From a checkpoint of a small sound classifier.
Training: soap at rate 0.00095, 12200 steps, batches of 128.
Rows from block 5 of a small sound classifier, named by matrix and row number. Rows with one number belong to one neuron. Each number is 128 + 32 x the weight over its row's rms, rounded and kept within 0 to 255. All counts start at 0. Numbers have three digits each.
After each neuron's rows are labels from the 100 clips, of 14976, where the neuron reaches its highest value: "top examples" is what is common among them. Only what is clearly more common there than usual is listed. The data: read English sentences (LibriTTS-R). In brackets: how many of the 100, against the usual share in percent.
# fc1: MLP up (model.blocks.5.mlp.fc1.weight, 2304x384), inputs 240-287
# fc2: MLP down (model.blocks.5.mlp.fc2.weight, 384x2304, transposed), outputs 240-287

fc1.701:124142086134135107142076158103133117120110133043099106094148129161124120091130112150113111120126144061109103133107066176080153115085082148096132
fc2.701:139061080109094091119187134167146129125159145169094037136125127132176138147117114144127104128126141111113160142099136161152101106112103135125144
top examples: voice: female (87 vs 52.1)

fc1.561:169141136115141132077153144144111081128120101111124140119142157129085122101103118143150122163134128122149162125119140160088106127109139111124142
fc2.561:150112087123150108100159101142130151117146162118142145140111122136120139128126121125116100063132134085132095135120153130255098118107050124144137
top examples: voice: female (99 vs 52.1)

fc1.535:128123144104167087133160093138121105148162107121110139089141074135142092111116183122133134058106148080151122171140166100170095098184074077122142
fc2.535:134086072119164153119107071110124105099130118102105161114140129152119150116098151118116110133143082171099120155144172140146153150100104139153112
top examples: voice: male (85 vs 47.9)

fc1.285:153175151164141104179136102103160113124124139141067156103121127140155080075147175114089095095122098129139096114171111116178126120118094077156150
fc2.285:052123079143136093121066160097141153095178149122107139046086065167151156147132077128115100201096161101125132134137142109117134131106122119141117
top examples: voice: male (91 vs 47.9)

fc1.500:115208134141167166127075102112087111093096151138063171171143115192121187114139097139153056114105121092103215114156108147083123121183129178135144
fc2.500:180173192127109128100107165125197104112112106168105098127121107139145128138148163101110159124119130156135133149143162089188110127122073115143118
top examples: voice: female (79 vs 52.1)

fc1.642:074046157133111104155104131124104052127096136103178153122171150131150164145136174103168142090115141071130128101197087098101149130125140159145092
fc2.642:156108119140101156108126134141106189131156135134102106106120211093133121123117163157149076066106087139143104119109094135148104116112152144122118
top examples: voice: female (91 vs 52.1)

fc1.688:117146068169073160127081105154108081122093127142128150181174131137112156170172076074093183128082134137100170086097092125054164110161217119126114
fc2.688:126145200137143117134114156101064124143120142160186132140106130129114139121143175099122147168098118106142104176141147132202116104136066217109120
top examples: voice: female (80 vs 52.1)

fc1.621:135162132116146096125102152117110171080082134136075155139118119145132171143131066119178092124105147077091076134129092096115137136202103158166158
fc2.621:235158166118122105101178133090175104119134117088105117158149129129110173155159164145090126167151133135104156181152107131127145125121166132144125
top examples: voice: female (83 vs 52.1)

fc1.228:199204100143111130148125154141139129094067126060167118102132124170158163102130127134111124140097125038115067119125030129090155101040088153143157
fc2.228:147043094104087096115095108136184145146178148110112080153100126136136128113146102105136185137123171138131085141143128125138101137129130140112132
top examples: voice: female (100 vs 52.1)

fc1.650:067178121129095111053160171146134094115042115141141161132147138160101117085120046122123152150177159222131107129080095103145140130149148111137169
fc2.650:144131137133123066135130143149128137109177129057105107140092091134099133170117141113116154214119119116168132129150185158146088114131088120140146
top examples: voice: male (90 vs 47.9)

fc1.198:109159101151166136116134097146150138117161124107106132091158101171134103156122119189130083156116068075154150128131099135122121161133126117131160
fc2.198:210079068133110163141097119118111087150130121144124073133146091142117096071086102113122074191131062123128106128134155136136159116151121103151139
top examples: voice: male (80 vs 47.9)

fc1.223:139179130121183087142100145098122070132115100146077129139113121096079122102138092142122110168120134064098224179195087172102131152115126123133121
fc2.223:135107090124142097156093130112160166103213152138112131144150104148123135101113156117125171055161132170107143143145183098202143130137120187114117
top examples: voice: female (99 vs 52.1)

fc1.347:190173137124096122120054149100169130122120111058185092139129120172107136117110132135130088140147122100102127146144121147121150103086111123112104
fc2.347:122118102110112155106095114154163127114164137144108082103118136107158139137122079143127162130155105118115071163132130133151123134137096093118146
top examples: voice: female (91 vs 52.1)

fc1.663:139141144142115109091096114115134112133129115138115139171161123140182125165154112089117064124103121108154144082127105077166163168215153142110150
fc2.663:004134095149119102124077157113106162110091138117137128114152142161114081119116175100119115139110084142148165135153170151053132121146114139129100
top examples: voice: male (100 vs 47.9)

fc1.372:079166126113080154074086136122134132114075111106146118117111132094107121094097114091145134144128119134093118104111134145165142126098138103069095
fc2.372:125115076112082091136114170135075096102118111107112080147125101113121112113124090166129102181156111105116197130144140171083132111118180178105128
top examples: voice: male (94 vs 47.9)

fc1.548:063107082139162098139138077162129157123182131160129168093149152141226159129123143117093145144128155228132099143112155131163103125140120116140099
fc2.548:121135060138138223087148119131088121102105113121121106106113135120095129134135114132122107105145088122105180159093117128083136164109151145124114
top examples: voice: male (99 vs 47.9)

fc1.56:133141107142163146142070139106148100170085128086138115161135123106140157107122129112133135144129111047126130143125061128058149107107150078125103
fc2.56:143108105142106140132053110115121126122128129160099081140098116129152128137122108119114205123168149147162127135112143083154124136147172113129138
top examples: voice: female (95 vs 52.1)

fc1.591:166141154133178118124066131152131115201095146133119123153093106169117101165135104112178095059166109093077108189143082117050136135064059139093184
fc2.591:082127123143112142113088140107047122122136116127105092101141150129123134149109168127134157195146170109153145124107135103179138137063082126127142
top examples: voice: female (92 vs 52.1)

fc1.749:132109114151130081100160111131096164143084146155149167063144125127063119131121185204127127138106108128124136093128118121110148117175162145113133
fc2.749:175139112134142109122148068121115149111152126178131133098115126105133155122152044122124124112137117141100093129104109147247102146120047065144117
top examples: voice: female (100 vs 52.1)

fc1.79:105161109160163075114127093133127135144215116191120146161125129087147170131150129111087103164098122180125123085175170113169113149123174181122105
fc2.79:000165154129109176123132158143108143132133127079128108114123090136095101136123137136109087103096092136149151125156140135003112150087099096104140
top examples: voice: male (95 vs 47.9)

fc1.388:208168074156143129198080107120182099120075124064133139095113111158108163106129106138098086103102115013136098109154060124060161111049093150116142
fc2.388:112092055109130116110108114152207157120171108137097071108112124111151115138144095141107207128155160145125105149133131112140121128119063078118154
top examples: voice: female (95 vs 52.1)