A small sound classifier, trained from scratch.
Model: 14.6M parameters, log mel input, arch mlp_mixer, norm layernorm, activation gelu, patch size [16, 4], layers 8, width 384.
Training: batches of 128, held-out accuracy 99%.
Data: trained on read English sentences (LibriTTS-R), 15625 training examples, 99.9 epochs.
Rows from block 5 of a small sound classifier, named by matrix and row number. Rows with one number belong to one neuron. Each number is 500 + 40 x the weight over its row's rms, rounded and kept within 0 to 999. All counts start at 0. Numbers have three digits each. After the name is the row's rms in percent of the matrix's.
Before each neuron's rows are labels from the 100 clips, of 14976, where the neuron reaches its highest value: "strongest on" is what is common among them. Only what is clearly more common there than usual is listed. The data: read English sentences (LibriTTS-R). In brackets: how many of the 100.
# fc1: MLP up (model.blocks.5.mlp.fc1.weight, 2304x384), inputs 240-287
# fc2: MLP down (model.blocks.5.mlp.fc2.weight, 384x2304, transposed), outputs 240-287

strongest on: voice: female (91)
fc1.505 106:599453474492511508536366502425518602507566526463565519476430519515534487437502494515466548535568484464494493547505465481455473499392502500472517
fc2.505 108:501493464566486503482441438486482450504464522558530346545478495513501533470491480509506458460481572536522446511495507488599511502519433541526507

strongest on: voice: male (90)
fc1.409 098:446511491507521449461501512468485481516524507573470491512528488530544500499531478522485517523527504574454475492473521464494489516552503507507502
fc2.409 092:442451436511498554451551467532436532488426499532478514464492471529474486482500546495508530529497471503521579489489493508522511482494478483508511

strongest on: voice: male (77)
fc1.652 082:390417461498509468500486532544529457464560493490406516479555508581532490490482512487562508471437516560497448493481518543432470503491491497484517
fc2.652 082:593485438498487532489457467473499524522522476599512405455516474529548472494488511490523464526485515510534487488480509477560456480518602450469476

strongest on: voice: male (75)
fc1.595 108:527503469541465501507458506457530458472505511534491518535546459518564451503479521528513389497437484529469563521532466516483503455419521515528446
fc2.595 096:389546519503488382477480523540525461476485493476522481511470462504527519481497559481523499438511484516481545508509529512506471526476531553483509

strongest on: voice: female (79)
fc1.62 102:529609508526463499485420515500510510514414487386526467518516493528530486529477536490496421528487468347490494489517479531498511469463476501525503
fc2.62 095:512453523463469558483477509508579587510509487495474469469469505479507504518491459492515571444486490561486439516501491439496494475513458413500480

strongest on: voice: male (94)
fc1.98 089:474540533502477459478464530451507447537433457439468488488503425485501497498477489502531467562473545497497591541578519490491530457519478497556515
fc2.98 089:551526485525525482510559482451499552524558550510464555539533506521513511538472495504489451446501551514479469517542537564444501505516528449494493

strongest on: voice: female (83)
fc1.665 085:423460499477492499465447492489506443453517440516467536463564525522526507491528483408531554482495492560471489525478474467525471527586487502453496
fc2.665 078:477558483463468527519428496512391599479457508448502480494454515511472427511491578490522509559465473466452501507524567502555520466521444534495500

strongest on: voice: female (88)
fc1.448 079:571527495546466488486451496449537484471521470500485520540544467528407489504523453549524434551442503428494559539506536516425505491524490543467499
fc2.448 068:464461502507510434467441509470546501476579497469490465503549449546493494503509546490501506390514446543500490500514510502615515512514473530465519

strongest on: voice: female (96)
fc1.369 095:571525455458501480500378545480518515512487480458516491506516478558516519515512458487465476490529503400457519521509420495472489493489452513475540
fc2.369 088:487488499471464497495417446497611514467503500531495378503460486506553514487492450513470587498510565519464501566537525510589514515488496459516524

strongest on: voice: male (80)
fc1.255 077:372463504529526486531505478539447433462513494561515530421571547516583456430489519429525535534456509482481573526462554506503472486536549477457445
fc2.255 088:542477436499466494484396455500509517485459485556520510465485488505511472510505538495524431557482476484495472528515480499462477468486584582534497

strongest on: voice: male (97)
fc1.481 110:468556531494498481486412498503542523536510463484526553519473506480521549550518552412486457547484490427499535496556494526559433472531530507478511
fc2.481 084:356527547517456535481447564493471545517521532476507486461508542485472444522470550527498487438433445476504465518521549477482477474480508476507455

strongest on: voice: male (99)
fc1.672 095:529551569482476506471410474508535491515471478428515478533472470554544502530474550395500459479521461404465537505467458480506503527544496456447505
fc2.672 092:402536466485472533504415528508445559482525508484484505502513524513489487510499508486507503489473495465497537515505512497415517495528529482486488

strongest on: voice: female (80)
fc1.260 081:409448504506493485538472567463506519499553442494477488484581528534566476473514562498515515472427483527482482559502516540507503499484446503454537
fc2.260 089:584524427466482542505424495522480510505450472557522406440473497485515410491469518471526432527504518482502497472462469519458475461529528468472508

strongest on: voice: female (83)
fc1.716 081:490463495520492466446533505438470515521457532521482547506542483525430529520540530559516503531483539480455606469533479476432500466520526528499478
fc2.716 089:547537540502517502496530540517556522508556499539470498468468518533490510494480497497479497442557535466509476523488475502658521486529336431507503

strongest on: voice: female (93)
fc1.508 087:427532506520504464481400516560512413516439465423497486488510448481571468515436520481522486474516511361487510535521475492502420495476420518475510
fc2.508 088:564428417491507507496531464500520489481503513532445385505532502511559499495504455510513491493535441517460534479451503526480533535515497500495495

strongest on: voice: male (93)
fc1.164 089:420472528555533507470520441516543517491557505505463524501549523585597550485508516534514522459496507520507447525477532448450459516511469468497489
fc2.164 095:594481426494481503477454496502519529500473483528484487474518507504528528483522507503470550526486492518497483497492513519555521499540645568538500

strongest on: voice: male (83)
fc1.529 104:524582527504484491471401470482523486528457491413509539535495479531527529563498576412479445522524500412477515453471467501468512512503517446502500
fc2.529 100:353514504515448558489422564503463568502511475468457523486489532495493495498459500490517533473475483469499516509486538488453454455503537509503475

strongest on: voice: male (100)
fc1.575 090:370484543512503452479498515543529504521527527569474522481489485534571525555442555408508473464470537537454525491512504509546478476569473478427453
fc2.575 086:425505423486488565510442535535429536481515504462474440490503552476426449502501502519531469463430494519517554532491531500363526465500529573511487

strongest on: voice: female (87)
fc1.723 117:426474492468499528522508466444504474488587493450553469512584485478502507522535466541454487498491553596511489519512539514559455470517506529530524
fc2.723 117:639543491499451524506359471492486524510367519533544439445453478476511431476510464491494447558518489464510414475465484485596495481502426514506521

strongest on: voice: male (78)
fc1.578 105:476540484512447552470481502556439420569455507540443558531583533463507485480500455469461476498507454570464443492487427485471535562568512475524510
fc2.578 094:459481519506486486524488537486488534511472503458498513561435468516512495493498564513503427590508482444515506535477525534552493460469459558484547

strongest on: voice: male (100)
fc1.350 094:465563531510470494467465473521500490518493461477511500501482500524524489570457526377467448460521460424463498484492512513540445487481484501421497
fc2.350 097:381519448501445528500435540523440544475521496465490500522531512492475476499473504514509440520469505462487555489485511505384521480529547507485496

strongest on: voice: female (84)
fc1.382 087:352399463534509484545436511546503462467531516482441525469495545535530513485479526511545539473460524512497447507501479543437437487521448502467499
fc2.382 074:629503447487485498487438543485501531517479486557481456503493501479505477528504506498536537513455499498512487499523481462525469461522519432506483

strongest on: voice: male (98)
fc1.35 115:524487478513519524572460544476462484461544472540520491546590424537491466526495561465476442505460505557453508473544473514464505498479539465480475
fc2.35 094:420517563527490496524482503499479498536543500501506481486479505505513521489478513524517442414526458451511455547468513535491506471493486504493492

strongest on: voice: male (90)
fc1.503 087:514512511477435542444497464465519482527420521530533586457461498518504540589493482450504387460465432470481489456452422435501539523429482405470508
fc2.503 077:449571473519479491470539562505449507468466539521539459513499493536485472506521491498493504494448546528531578515515520499407456459434514518500517

strongest on: voice: male (73)
fc1.531 101:495522501552495444514445545414525564456459486538529479541496513520489495471519430552562430526444480491512573507575550459479521487499423468527473
fc2.531 102:521535467515503409516480568522460425448496496432516582512553507494534515549498542444532466435521545484472572504507454564518538513537592554476501

strongest on: voice: male (86)
fc1.287 084:553526514516484517497440457478524490564464531471472493522468389491527490441499487468500430524494565471497545557552494504478531432509462458497539
fc2.287 076:481510538552523444500534571462459495512499534532477519515552552527469494478507525488482522467507532510520459459506546509483525463543453557488498

strongest on: voice: male (86)
fc1.502 095:513507497550513465470475518443531499450517550548466512481424478501492462461479502530518464480469511490438553549535520455533505519485470491522437
fc2.502 092:545518523526500518499471523491441455455634527441513521487490537471521561481479509453521557415526535510500542533516491503387514519486408522474506

strongest on: voice: female (100)
fc1.292 097:577590471482494484492395519458527473537474472384528472484496485554493511518502485494482455516523496416494467507487459542458507484445483471460505
fc2.292 097:491465500504455518483395472501541505484542510516470421501483487510511525482510441541494597494501527517502470539502534481520483489514443471499501

strongest on: voice: male (98)
fc1.83 111:470454519536481485542408441534471524505446530514540574387484534546459471509495467614532483495460489507507558493524515458466484507528467468486504
fc2.83 110:636490514468463526485502473512517464498517477496549431508511531449519510561500400461518524491504472485464530516492491513552492536521523477506498

strongest on: voice: female (85)
fc1.571 104:481593490523493479487498495466559488487526550501427494456492493573470471485557488493543426454473505486504532534560483563496461543476469485529498
fc2.571 109:538478472517507352483513519528555473520422484512519489521486462532503509522508520477494544455535498466510546524461499512569525516528413511521489

strongest on: voice: female (100)
fc1.303 110:388395521509530464567436535485532404449496560444523526507530500471525512474456562455577556433480477442482462456520465495473456498484436565507446
fc2.303 097:654492417483514534484576486459443567512482489479470435500489563475499457495493506530548467456492419514486559491501537520426487480526523499502485

strongest on: voice: male (97)
fc1.627 102:615485478565469506518435518521502430496529470572467528539480447454544476531539533467440492455503490456486501493500421490536613482500556498509452
fc2.627 118:389570591531502485492500497461448502489493495520534498540527500497497518528475573488475451519502516524516542558498484508417483494456448558515499

strongest on: voice: male (90)
fc1.314 101:550558435536516473509451507447508502456502493559500522512498465533528491457527460499581413526451492500452604534575555511493545493458484473491441
fc2.314 096:424535498512475395529518508517525444449478476485519507554528476488495516502503552459507443438540525493485595527521456521451499552486522581497513

strongest on: voice: female (79)
fc1.362 099:443410517506497473510399508536506415481454477432528533490513519491544488550535502462538529434527472390529502508539418450445565499511492536491504
fc2.362 082:578468474541472557483481498474499598489444504534459417471534502480540497529510515570498584545521498547518465496481490470588498490514549466501493

strongest on: voice: female (80)
fc1.715 098:402480467563456455461485443488480451510526479513488452487531504522629529544480559475522513501450484532486471428452523517504464497474527484444428
fc2.715 102:460510525499454518502475500489485452511510512468506415513507478493466453497489447566505411456484505453512539464532451489398468483516561516516527

strongest on: voice: female (98)
fc1.645 098:568582475487514521413481491475523500513493464519508526526481514467545530459524516455533500426491504471516495462527498498481520510480420525562548
fc2.645 108:354537502538463451495473543496512392499443499547492521512529437528498512529517506537527493673476558497508544519418455520519450490530539492527502

strongest on: voice: female (86)
fc1.603 103:520587525428537450429465548458478406501464499459437505511476517470535465453567427483483452539428511441486494473566514559513481502443485539523544
fc2.603 096:526462466475484482544496482480529459481537503491480520521500468526464515517498480543474512462517551558442515538471471510426532472459496536520486

strongest on: voice: male (81)
fc1.718 079:426521459477502560516466483520570496481477464393580499438544470497441560570506432484444506481434527518446499515536473468466463431533556480494510
fc2.718 084:636493499533521471494546492505437466487375500517535416462503505532471444489460574484464515569489482553518507477498473483537501475517468550493481

strongest on: voice: female (96)
fc1.611 099:562577494512463477505496541485478451520501476510510484463524587504522519451503457468495466513466520527488507536497504532471511501499593506568532
fc2.611 101:543468506503485500488482530484505520496582498435472447559479548473463522489533512514487496480487537480482478542562467537526575530481452511458527

strongest on: voice: female (89)
fc1.158 102:508587449506534524433485526474561452503468465570414513519510390462483491533449463414544434490523490457482520490511494523450533499433518464449484
fc2.158 100:471488510504512487505526492493482504460527537583492395502546508543454503457533468497479563497507506508467470518485526498639510513551455507495473

strongest on: voice: male (85)
fc1.282 083:430460469548529489538472485500531509513458518475524557509506482545431521555518488589574524544520537547522558452574494455420474430519555563517500
fc2.282 085:595500535513486484479490526475498528451596486540497486488489496468565534545490412510473558525510462446523484532469530496621488492535473424507550

strongest on: voice: male (98)
fc1.294 082:422502496527509481458519487508508426516517471549511496480524533527559458484465540520488533511543501530507454418478539459490478524572508461546500
fc2.294 074:435464442492486522460523494519537577482401518486467477479500455536499505492512544512505488565464534511474492539468479466449512475476543496518508

strongest on: voice: male (87)
fc1.483 103:501441483496562517515448472480520496460515495534474510492451452479473504478531516516507456408529500513479554482501415516545509504439527481482467
fc2.483 123:604494570478480487506474515513494456469560499536498542531497473485462531512483513497520494488518552490530569524496463548365510503448510592521519

strongest on: voice: male (83)
fc1.197 077:533511529480493509504486513395527497497493484523490511509534401468494460493506482512598485558545553471481571489531499506492503458497554593505477
fc2.197 086:495544508480487406504472552507482494532495517548484550498533481526492488452488564475508548473535531552504481498475473539514533521500417542514513

strongest on: voice: female (95)
fc1.283 098:460450479515520536432490489490458531538457499540465571490592480509423436537524513637460538531497503521531558498505439482437475467491565523485496
fc2.283 114:529516543498507455504605463508515511476487498558528474461452483520473517476496417483485519420519523487541388498461516510568442521508336437496534

strongest on: voice: male (82)
fc1.248 089:433485520509549479495483483482466515542460525489521566431488574492434477554486569615528502461476456505492561457583425478469471499491497499482469
fc2.248 099:562469528465469524481552450507495523518532478554530483443470464491529507521490400483489526527488503478511448505474508487550482513499416395512509

strongest on: voice: female (81)
fc1.125 092:513543500523527521410520493504544442464461504443514530476462517526431525458491448539522410550503480482467528550525496538418515512495504504554511
fc2.125 095:553510513492539458480522602487491500458506524437468477555492531482511529510514548538511529527480540467494486509460487581557526501479506522465472

strongest on: voice: female (85)
fc1.687 095:416414550459484488475426509541491482427524491526486519437462474476509538490514530393534554404499440449512501489509485514464407501487506496511497
fc2.687 095:581525463452502620470556482491493505481439495481463467525534542476482509496492556537528492467496472488459511486497480480573547487515540506517478

strongest on: voice: male (78)
fc1.550 092:437441512486558509539499497509487494463588478576443508458535566543534514489520610504516523479447419509515406480465484557493448481471462460442436
fc2.550 091:580472408488515525491422467478536499496486503572492488428489515500511474481492438482473419575494531519507513461509511462425481528519497530508494

strongest on: voice: male (75)
fc1.584 091:573499489558518512497469491457503434467534462549505474522466408540527541558466458488542428517455503518450587530539535541418531500526560516412516
fc2.584 085:484505514503487531477387514489470462495504489545486501518546490520518489483509518523475420443510431454501477509514497468544524526501453507488486

strongest on: voice: female (88)
fc1.741 074:362433513451582495542410539459492432498481498550511501449541523521499504525492491463476536448447452478459502493471438472476481488452538482455451
fc2.741 072:595516430483436554501454515508482516490508502536490438478486533518509508488464474466521467583464489445506513522480534471498485494496425547489491

strongest on: voice: female (81)
fc1.708 112:542605555472522495486465528492500525489460466538448475511517482532489542528485409489535413498511470457507527492542544498459491500514467454475464
fc2.708 113:458519523481495489501467496493580454512511461561513480504479491524499480491501465503480533484509491457492543498487482479634526487519502479512483

strongest on: voice: female (82)
fc1.466 067:499517509495455491486536470472494469471555575503510559481514538466490497502561514477499415495482469486523577542473490485531496498550487507530513
fc2.466 079:448460554494478579504452572509530468519523507570473408504456451506453460490506480553503555495522555472508458443516548532549492494491447459520479

strongest on: voice: male (77)
fc1.519 095:484442517498523474505471522529476483518486512523522524440486500489410494505500553679509470482519471488525541480584467511443474490516515515499522
fc2.519 109:534491540511470473474574454488433535481540516529535455458488507460557522518494386477502588508504506471493451513486485495531501526485463397506495

strongest on: voice: male (98)
fc1.702 089:483481518507512481540477476459499501519510474543482547458534472529544492473479563497479472469475445499544504547399495497497491493483534488485516
fc2.702 085:475506477503451503499455502513467447484476511546522410432478437506485450511462472466537458563468488456490473480507455488507476493461517542521475

strongest on: voice: female (80)
fc1.467 108:444503521482460512487403514538483443515467519443562543487516467499542515509539585407505467497533492431524513470569436489513489458481530490540486
fc2.467 112:474490462513469546506464498515442500519522529539448471511484563504522518513494512522517509424527496497505494519467486518505479498496573531493501

strongest on: voice: male (93)
fc1.387 101:501550494516470497526499515489473484463439528500491518484485456519491520518513502478533410526516511515500521471587452535478495509500488484534505
fc2.387 110:519519518504472365485484525512607489499485471488487504499511452535506508535511567478465475447542428452496574501519478525501534522482546542527487

strongest on: voice: female (98)
fc1.569 095:490536474467521474455481463474464497496466526548440580487561453465500456462490583533468491600448515517520577486479488513463464572553534582451474
fc2.569 111:590460468509519473496516450464551491485488523578494474486490512540476517505494423499536460357520539492491431494500517567583493478497391465511482

strongest on: voice: female (94)
fc1.8 096:558553506477475495467400522455553467490495437417530452496510501545466525459498464498454462507491508425476495490518475541489527492443452508446476
fc2.8 104:479482501469475555465452474529555493506528505500502450510480510504521517495512445516522512518497488512498479544503535477528481502502436465482511

strongest on: voice: male (85)
fc1.18 084:473485516539487444525569466524465446528493449499487507492549491491541470501467489482497501548573523575506518506446526515558446514533482480493487
fc2.18 085:491462405514475498497433484502450518508399499542475433453551497519505460482480490493502504541501460545497469499492440525463539512487516511522472

strongest on: voice: male (100)
fc1.657 114:491524524509475502534489474530537492472458553479546534478568544542504491513505481514534494525454482483501455548500466533476512498484448494531510
fc2.657 115:550445454474475459495389478525561462492475474484501463507489527476466495521481543497499437536530497485497487524514509498585549473511505542504514

strongest on: voice: female (98)
fc1.542 095:518534540440533482539494478499527482493485480535535464465440475450398520490472531527499519546495472518531523487531545557546467525556426458463493
fc2.542 117:468451491489456505465356499524403526464450502548472484490504500474575492465485429511488452448528541537509498476465528489512487475470481460520486

strongest on: voice: male (81)
fc1.112 107:465506510544482477451487487507510443513562474583463512513506510476519514573488472545483475552461455542484463455507520506491485509582573537492461
fc2.112 099:405473466565481500492531511533481546468401521535539464505538458531515461468491517476463481447484467487502588511485516503376477489457412441494481

strongest on: voice: male (96)
fc1.316 102:445514464526488517436495500506543470487525512516529477546501494488477526516500502493483411524478480634477500394421517554556507496437513556471452
fc2.316 121:395536530499437464514552560546459472497499485529511375536507527514503468508478467515479462535490474470511580497490491569479484459490522473528498

strongest on: voice: female (100)
fc1.520 106:660552470495519504540469512512525546510464508438508509540521500552519515470470487483513530484536476387525477503478396471433544555428477452558521
fc2.520 105:505481543483489543483366481501582544478528466526505468503496503514483496500515477481520577463480570529537458535498491474446514475492487502510513

strongest on: voice: male (89)
fc1.329 101:524588517451423538488432475484549507484500451503536475445494481563500510439528483449511466467498470466473495483448490497534547511501449458410463
fc2.329 103:474502427470490497499411488510473457452555483483464453545501496478468499497488433525518523538490519462481547526518521510483528504518571472469535

strongest on: voice: female (88)
fc1.242 094:372436478532491458501441570523459436477523452500520534460540459407533537477494498439463589495474534536489584500516590533545480523487506549469489
fc2.242 087:617439414499489550485497497488458432500460425562504461508478502498519457499480516485562430525524478476478437487444485547436480509515532438511496

strongest on: voice: female (88)
fc1.762 090:578465525487506499521523469498446527451460490513514557430526492502468516498504535613459432519465521516564512503472530497492494550597488516520502
fc2.762 098:518477512484446500479469386492544540462452555559571396464500518521516486493501435546526518480540511526520491531453456540610461513528423424481494

strongest on: voice: male (99)
fc1.227 116:501567497551579565547472519480486506469514486469494480493482460515502490572479479542486412522467498490501498499524483533438530536485476518457501
fc2.227 101:557454439503490459492475540494505493532534517510488432508564483494494489488469507483485401519503417454460517539458502511513529509519577459492509

strongest on: voice: female (100)
fc1.348 116:626537505498517496482538529529541488536490454485507515495529455535472481480524480451535484476493471525465460492459502525478548523485534449526520
fc2.348 103:482462536507507512503447491497458492506563512458504519513496541477480507452498482496505489439503536492479469525554517483455536501506419475478482

strongest on: voice: female (96)
fc1.424 085:551541472533546465477435514484467518497446479520570467501450485526450463483502502565576501576498482510489575468540559490554474493514481532473517
fc2.424 081:478535499494458511464354509534435503511523484553489559524519475478518515495516526511509439410511556526493455472499526475528491499488525487475461

strongest on: voice: male (76)
fc1.377 083:483505493513559476484494514493468477563486527505553536450431549489475492572482497569543465530478488505454561496543508486503493497475556474447477
fc2.377 094:527539533494464484544520512501485512512528491483540505477493434480519499473472455440517553495537522440503509499487491513450513537530468450503526

strongest on: voice: male (78)
fc1.495 094:468590487517529509494470531504567511512428491532465530514505423501443472505551463466518441563514487487506526458519469610458510544464477512462507
fc2.495 083:502445433501467423501483521485542464489492503533501477513528543507493497485504510497510511449553442474465551477488516486541561462461521532522492

strongest on: voice: male (92)
fc1.324 098:530512512521474454554446495506500470498550537544500498493501470538531491477515543480485479485537485520529505467506464471523521465474590459523474
fc2.324 105:346533543527454491465469558542506516492516500463497448450534498561491473547484499515497416465513502480534521470506548541446437454457464469494506

strongest on: voice: male (97)
fc1.425 093:460526451529546494491474519572484551474570452509490561522473527437596536497542595401489496508441473531470558493501523521553479520409459527466469
fc2.425 092:320533513494519482485499530518471509486489510453504467492535480470471462515514473473524430512487461509473515518479512489395571483471550551508509

strongest on: voice: female (84)
fc1.297 091:514575505531475487497511531461500488508441501498470497515476485509519508506544446482510488542415537454471567504536454425466524460530482472474520
fc2.297 108:529546564528520416480507572471588458504552493492451527549509502535479507522499549464468415428506466494487516480523466506533479483461501490505507

strongest on: voice: male (98)
fc1.496 093:534482480523511437468513511522486495491442508521475532482480528500466454467461441583565426568446485466522500525534503530490534526573482487440542
fc2.496 075:563439455496438489495385481543450492499558521464495452546538458501448501502495494539493461403478469524497503471516524487529503509552534546483474

strongest on: voice: male (88)
fc1.42 108:534551506475506568495453542516505445469487451505476469511517444513457495555465440487497404493508490510541546491523556561442532531502466445484502
fc2.42 102:503518526509491525482483436491541486525520473513510462499507533540485472490463481509476465500496441475466494510495493516582520499532526487508502

strongest on: voice: male (100)
fc1.331 087:405519520522455509464473532520522476480470500545499529509551515539510534581489505405502489519502506517453493448477474494528479533557479514393518
fc2.331 084:419542432486467500484441554504420516481479484476506450521520486506467433489507483511494469484478498529472599512510543511405511463515497524499482

strongest on: voice: female (100)
fc1.435 097:622506438488548520534389555426537525498481482445537498489463485535535511458493479500416559521532466459497423548478407465409491542388490503480528
fc2.435 094:478474452509507499475373461501510458477508506539522367558479495511557511458513458509504515479480562504509462528524524501592496529513473493502538

strongest on: voice: female (81)
fc1.76 094:408450506559479439483495452556465467455553499524500513470580478534595563479551601485485519474519486538506509476467594496484490498478505544499471
fc2.76 095:538480484516477548515457481483494479498461523529520423476502526508502446491503461514538407476467506464490425506513470506387468506527597466537481

strongest on: voice: male (93)
fc1.101 105:486554512506492452489502497526515512523502485495495573469433433500450480439579487448522428521546529417557604490538493522518520449506470513481485
fc2.101 117:522417465507532437478518459490482488524512524533482517473512490475518491531508454515520523485482459579479411511439472553432451471562509451470533

strongest on: voice: male (92)
fc1.498 080:464497526477496505464458520499493459476444489537461570460554527564543479491520514426525508442450484554446505487484476432537484519498490483423514
fc2.498 074:354565460489449447504436491504414523476496510449494474480457490535451476507494523470514456589465499464458526487495479513464519510464507540492492

strongest on: voice: female (98)
fc1.666 087:376381500507506456574457570509481432417435480451474575528567511472545532492481511497507554498470492429484459495472485544435459503457515520487490
fc2.666 084:565456363521506516478553400446509526504535494507480392493501523552494477517484499546525480438493462485518519444484428551476484503482510511497480

strongest on: voice: female (100)
fc1.499 098:554565492491488518479515444531572522541489546482440517493497456491455537457539465406576490474423509442491440498521424425498554483539438492525545
fc2.499 093:485422537536543476517503528447473395501536489539467416518529532502451488497495515470441482462487482530545529478510523498598483502499509436514527

strongest on: voice: male (82)
fc1.146 114:494527502496435529455478499466486464507470478525415553527528419539470512513502515489433454526504448548447501436468443463537581498455495480576450
fc2.146 106:481494559533498460482492534547567487483510495457492395504479518527494517514455457500498480471474534394534454540498495541491486461438532484477525

strongest on: voice: male (100)
fc1.537 099:427519487508542517508430486481465540545493537508452560432531544545444456516515494626522512514457485483513575484546445438441463460501517519485494
fc2.537 113:579487506498471477492506481502522457467511472479496460461466503487558529507488413419487511495491512475516477486487500495555499508519464434497544

strongest on: voice: male (83)
fc1.311 095:490527495517462498512472506490497435479499508520531559480488544506517487485499470503540412509472470557535595494505549531480527477520473530486511
fc2.311 099:442499461465495475517484482534513502496550471469477469516534434484470491530512458515553460473513468553449521482528469525411509520495522475529470

strongest on: voice: male (98)
fc1.190 093:464550482503428483471443498482519524511494469471574472484480511523480518508494493421514485487515497452469482475444515514532473503458457487384490
fc2.190 115:450515488474463549503447510524474465479530498479483471530517518501506506486515450519511450526472456479473555522488492513460528483532521472485496

strongest on: voice: female (96)
fc1.231 117:544537474491487423540513457517507532483450551480452494466512487478456536475480473441543510483448523433473452561479451391498510485554482464503545
fc2.231 115:543453597521498536495501503504562407470555437513472405491498505491488485504510490493468528399537529583522482510527542493585550499514446450531500

strongest on: voice: female (93)
fc1.579 094:522540524481464503488457519473535466474539483454528466435481502553476494485481477525428523475492495524505476545548482479506483479501435521508535
fc2.579 084:549404434482458516509546511515521434494508510508469422531522509528532510481510480485522458565496471488466553502447504528505454521458520495474513

strongest on: voice: male (77)
fc1.193 093:479545531473494528490382527551529458493486466482534536525518497494589502537533581420510446517524490383519539498553502462502504502535542526471504
fc2.193 096:449479512528480514501448481490459553467483550509483422468537558497541495499473563521504533453534499535513491535482538473512524497508553520470454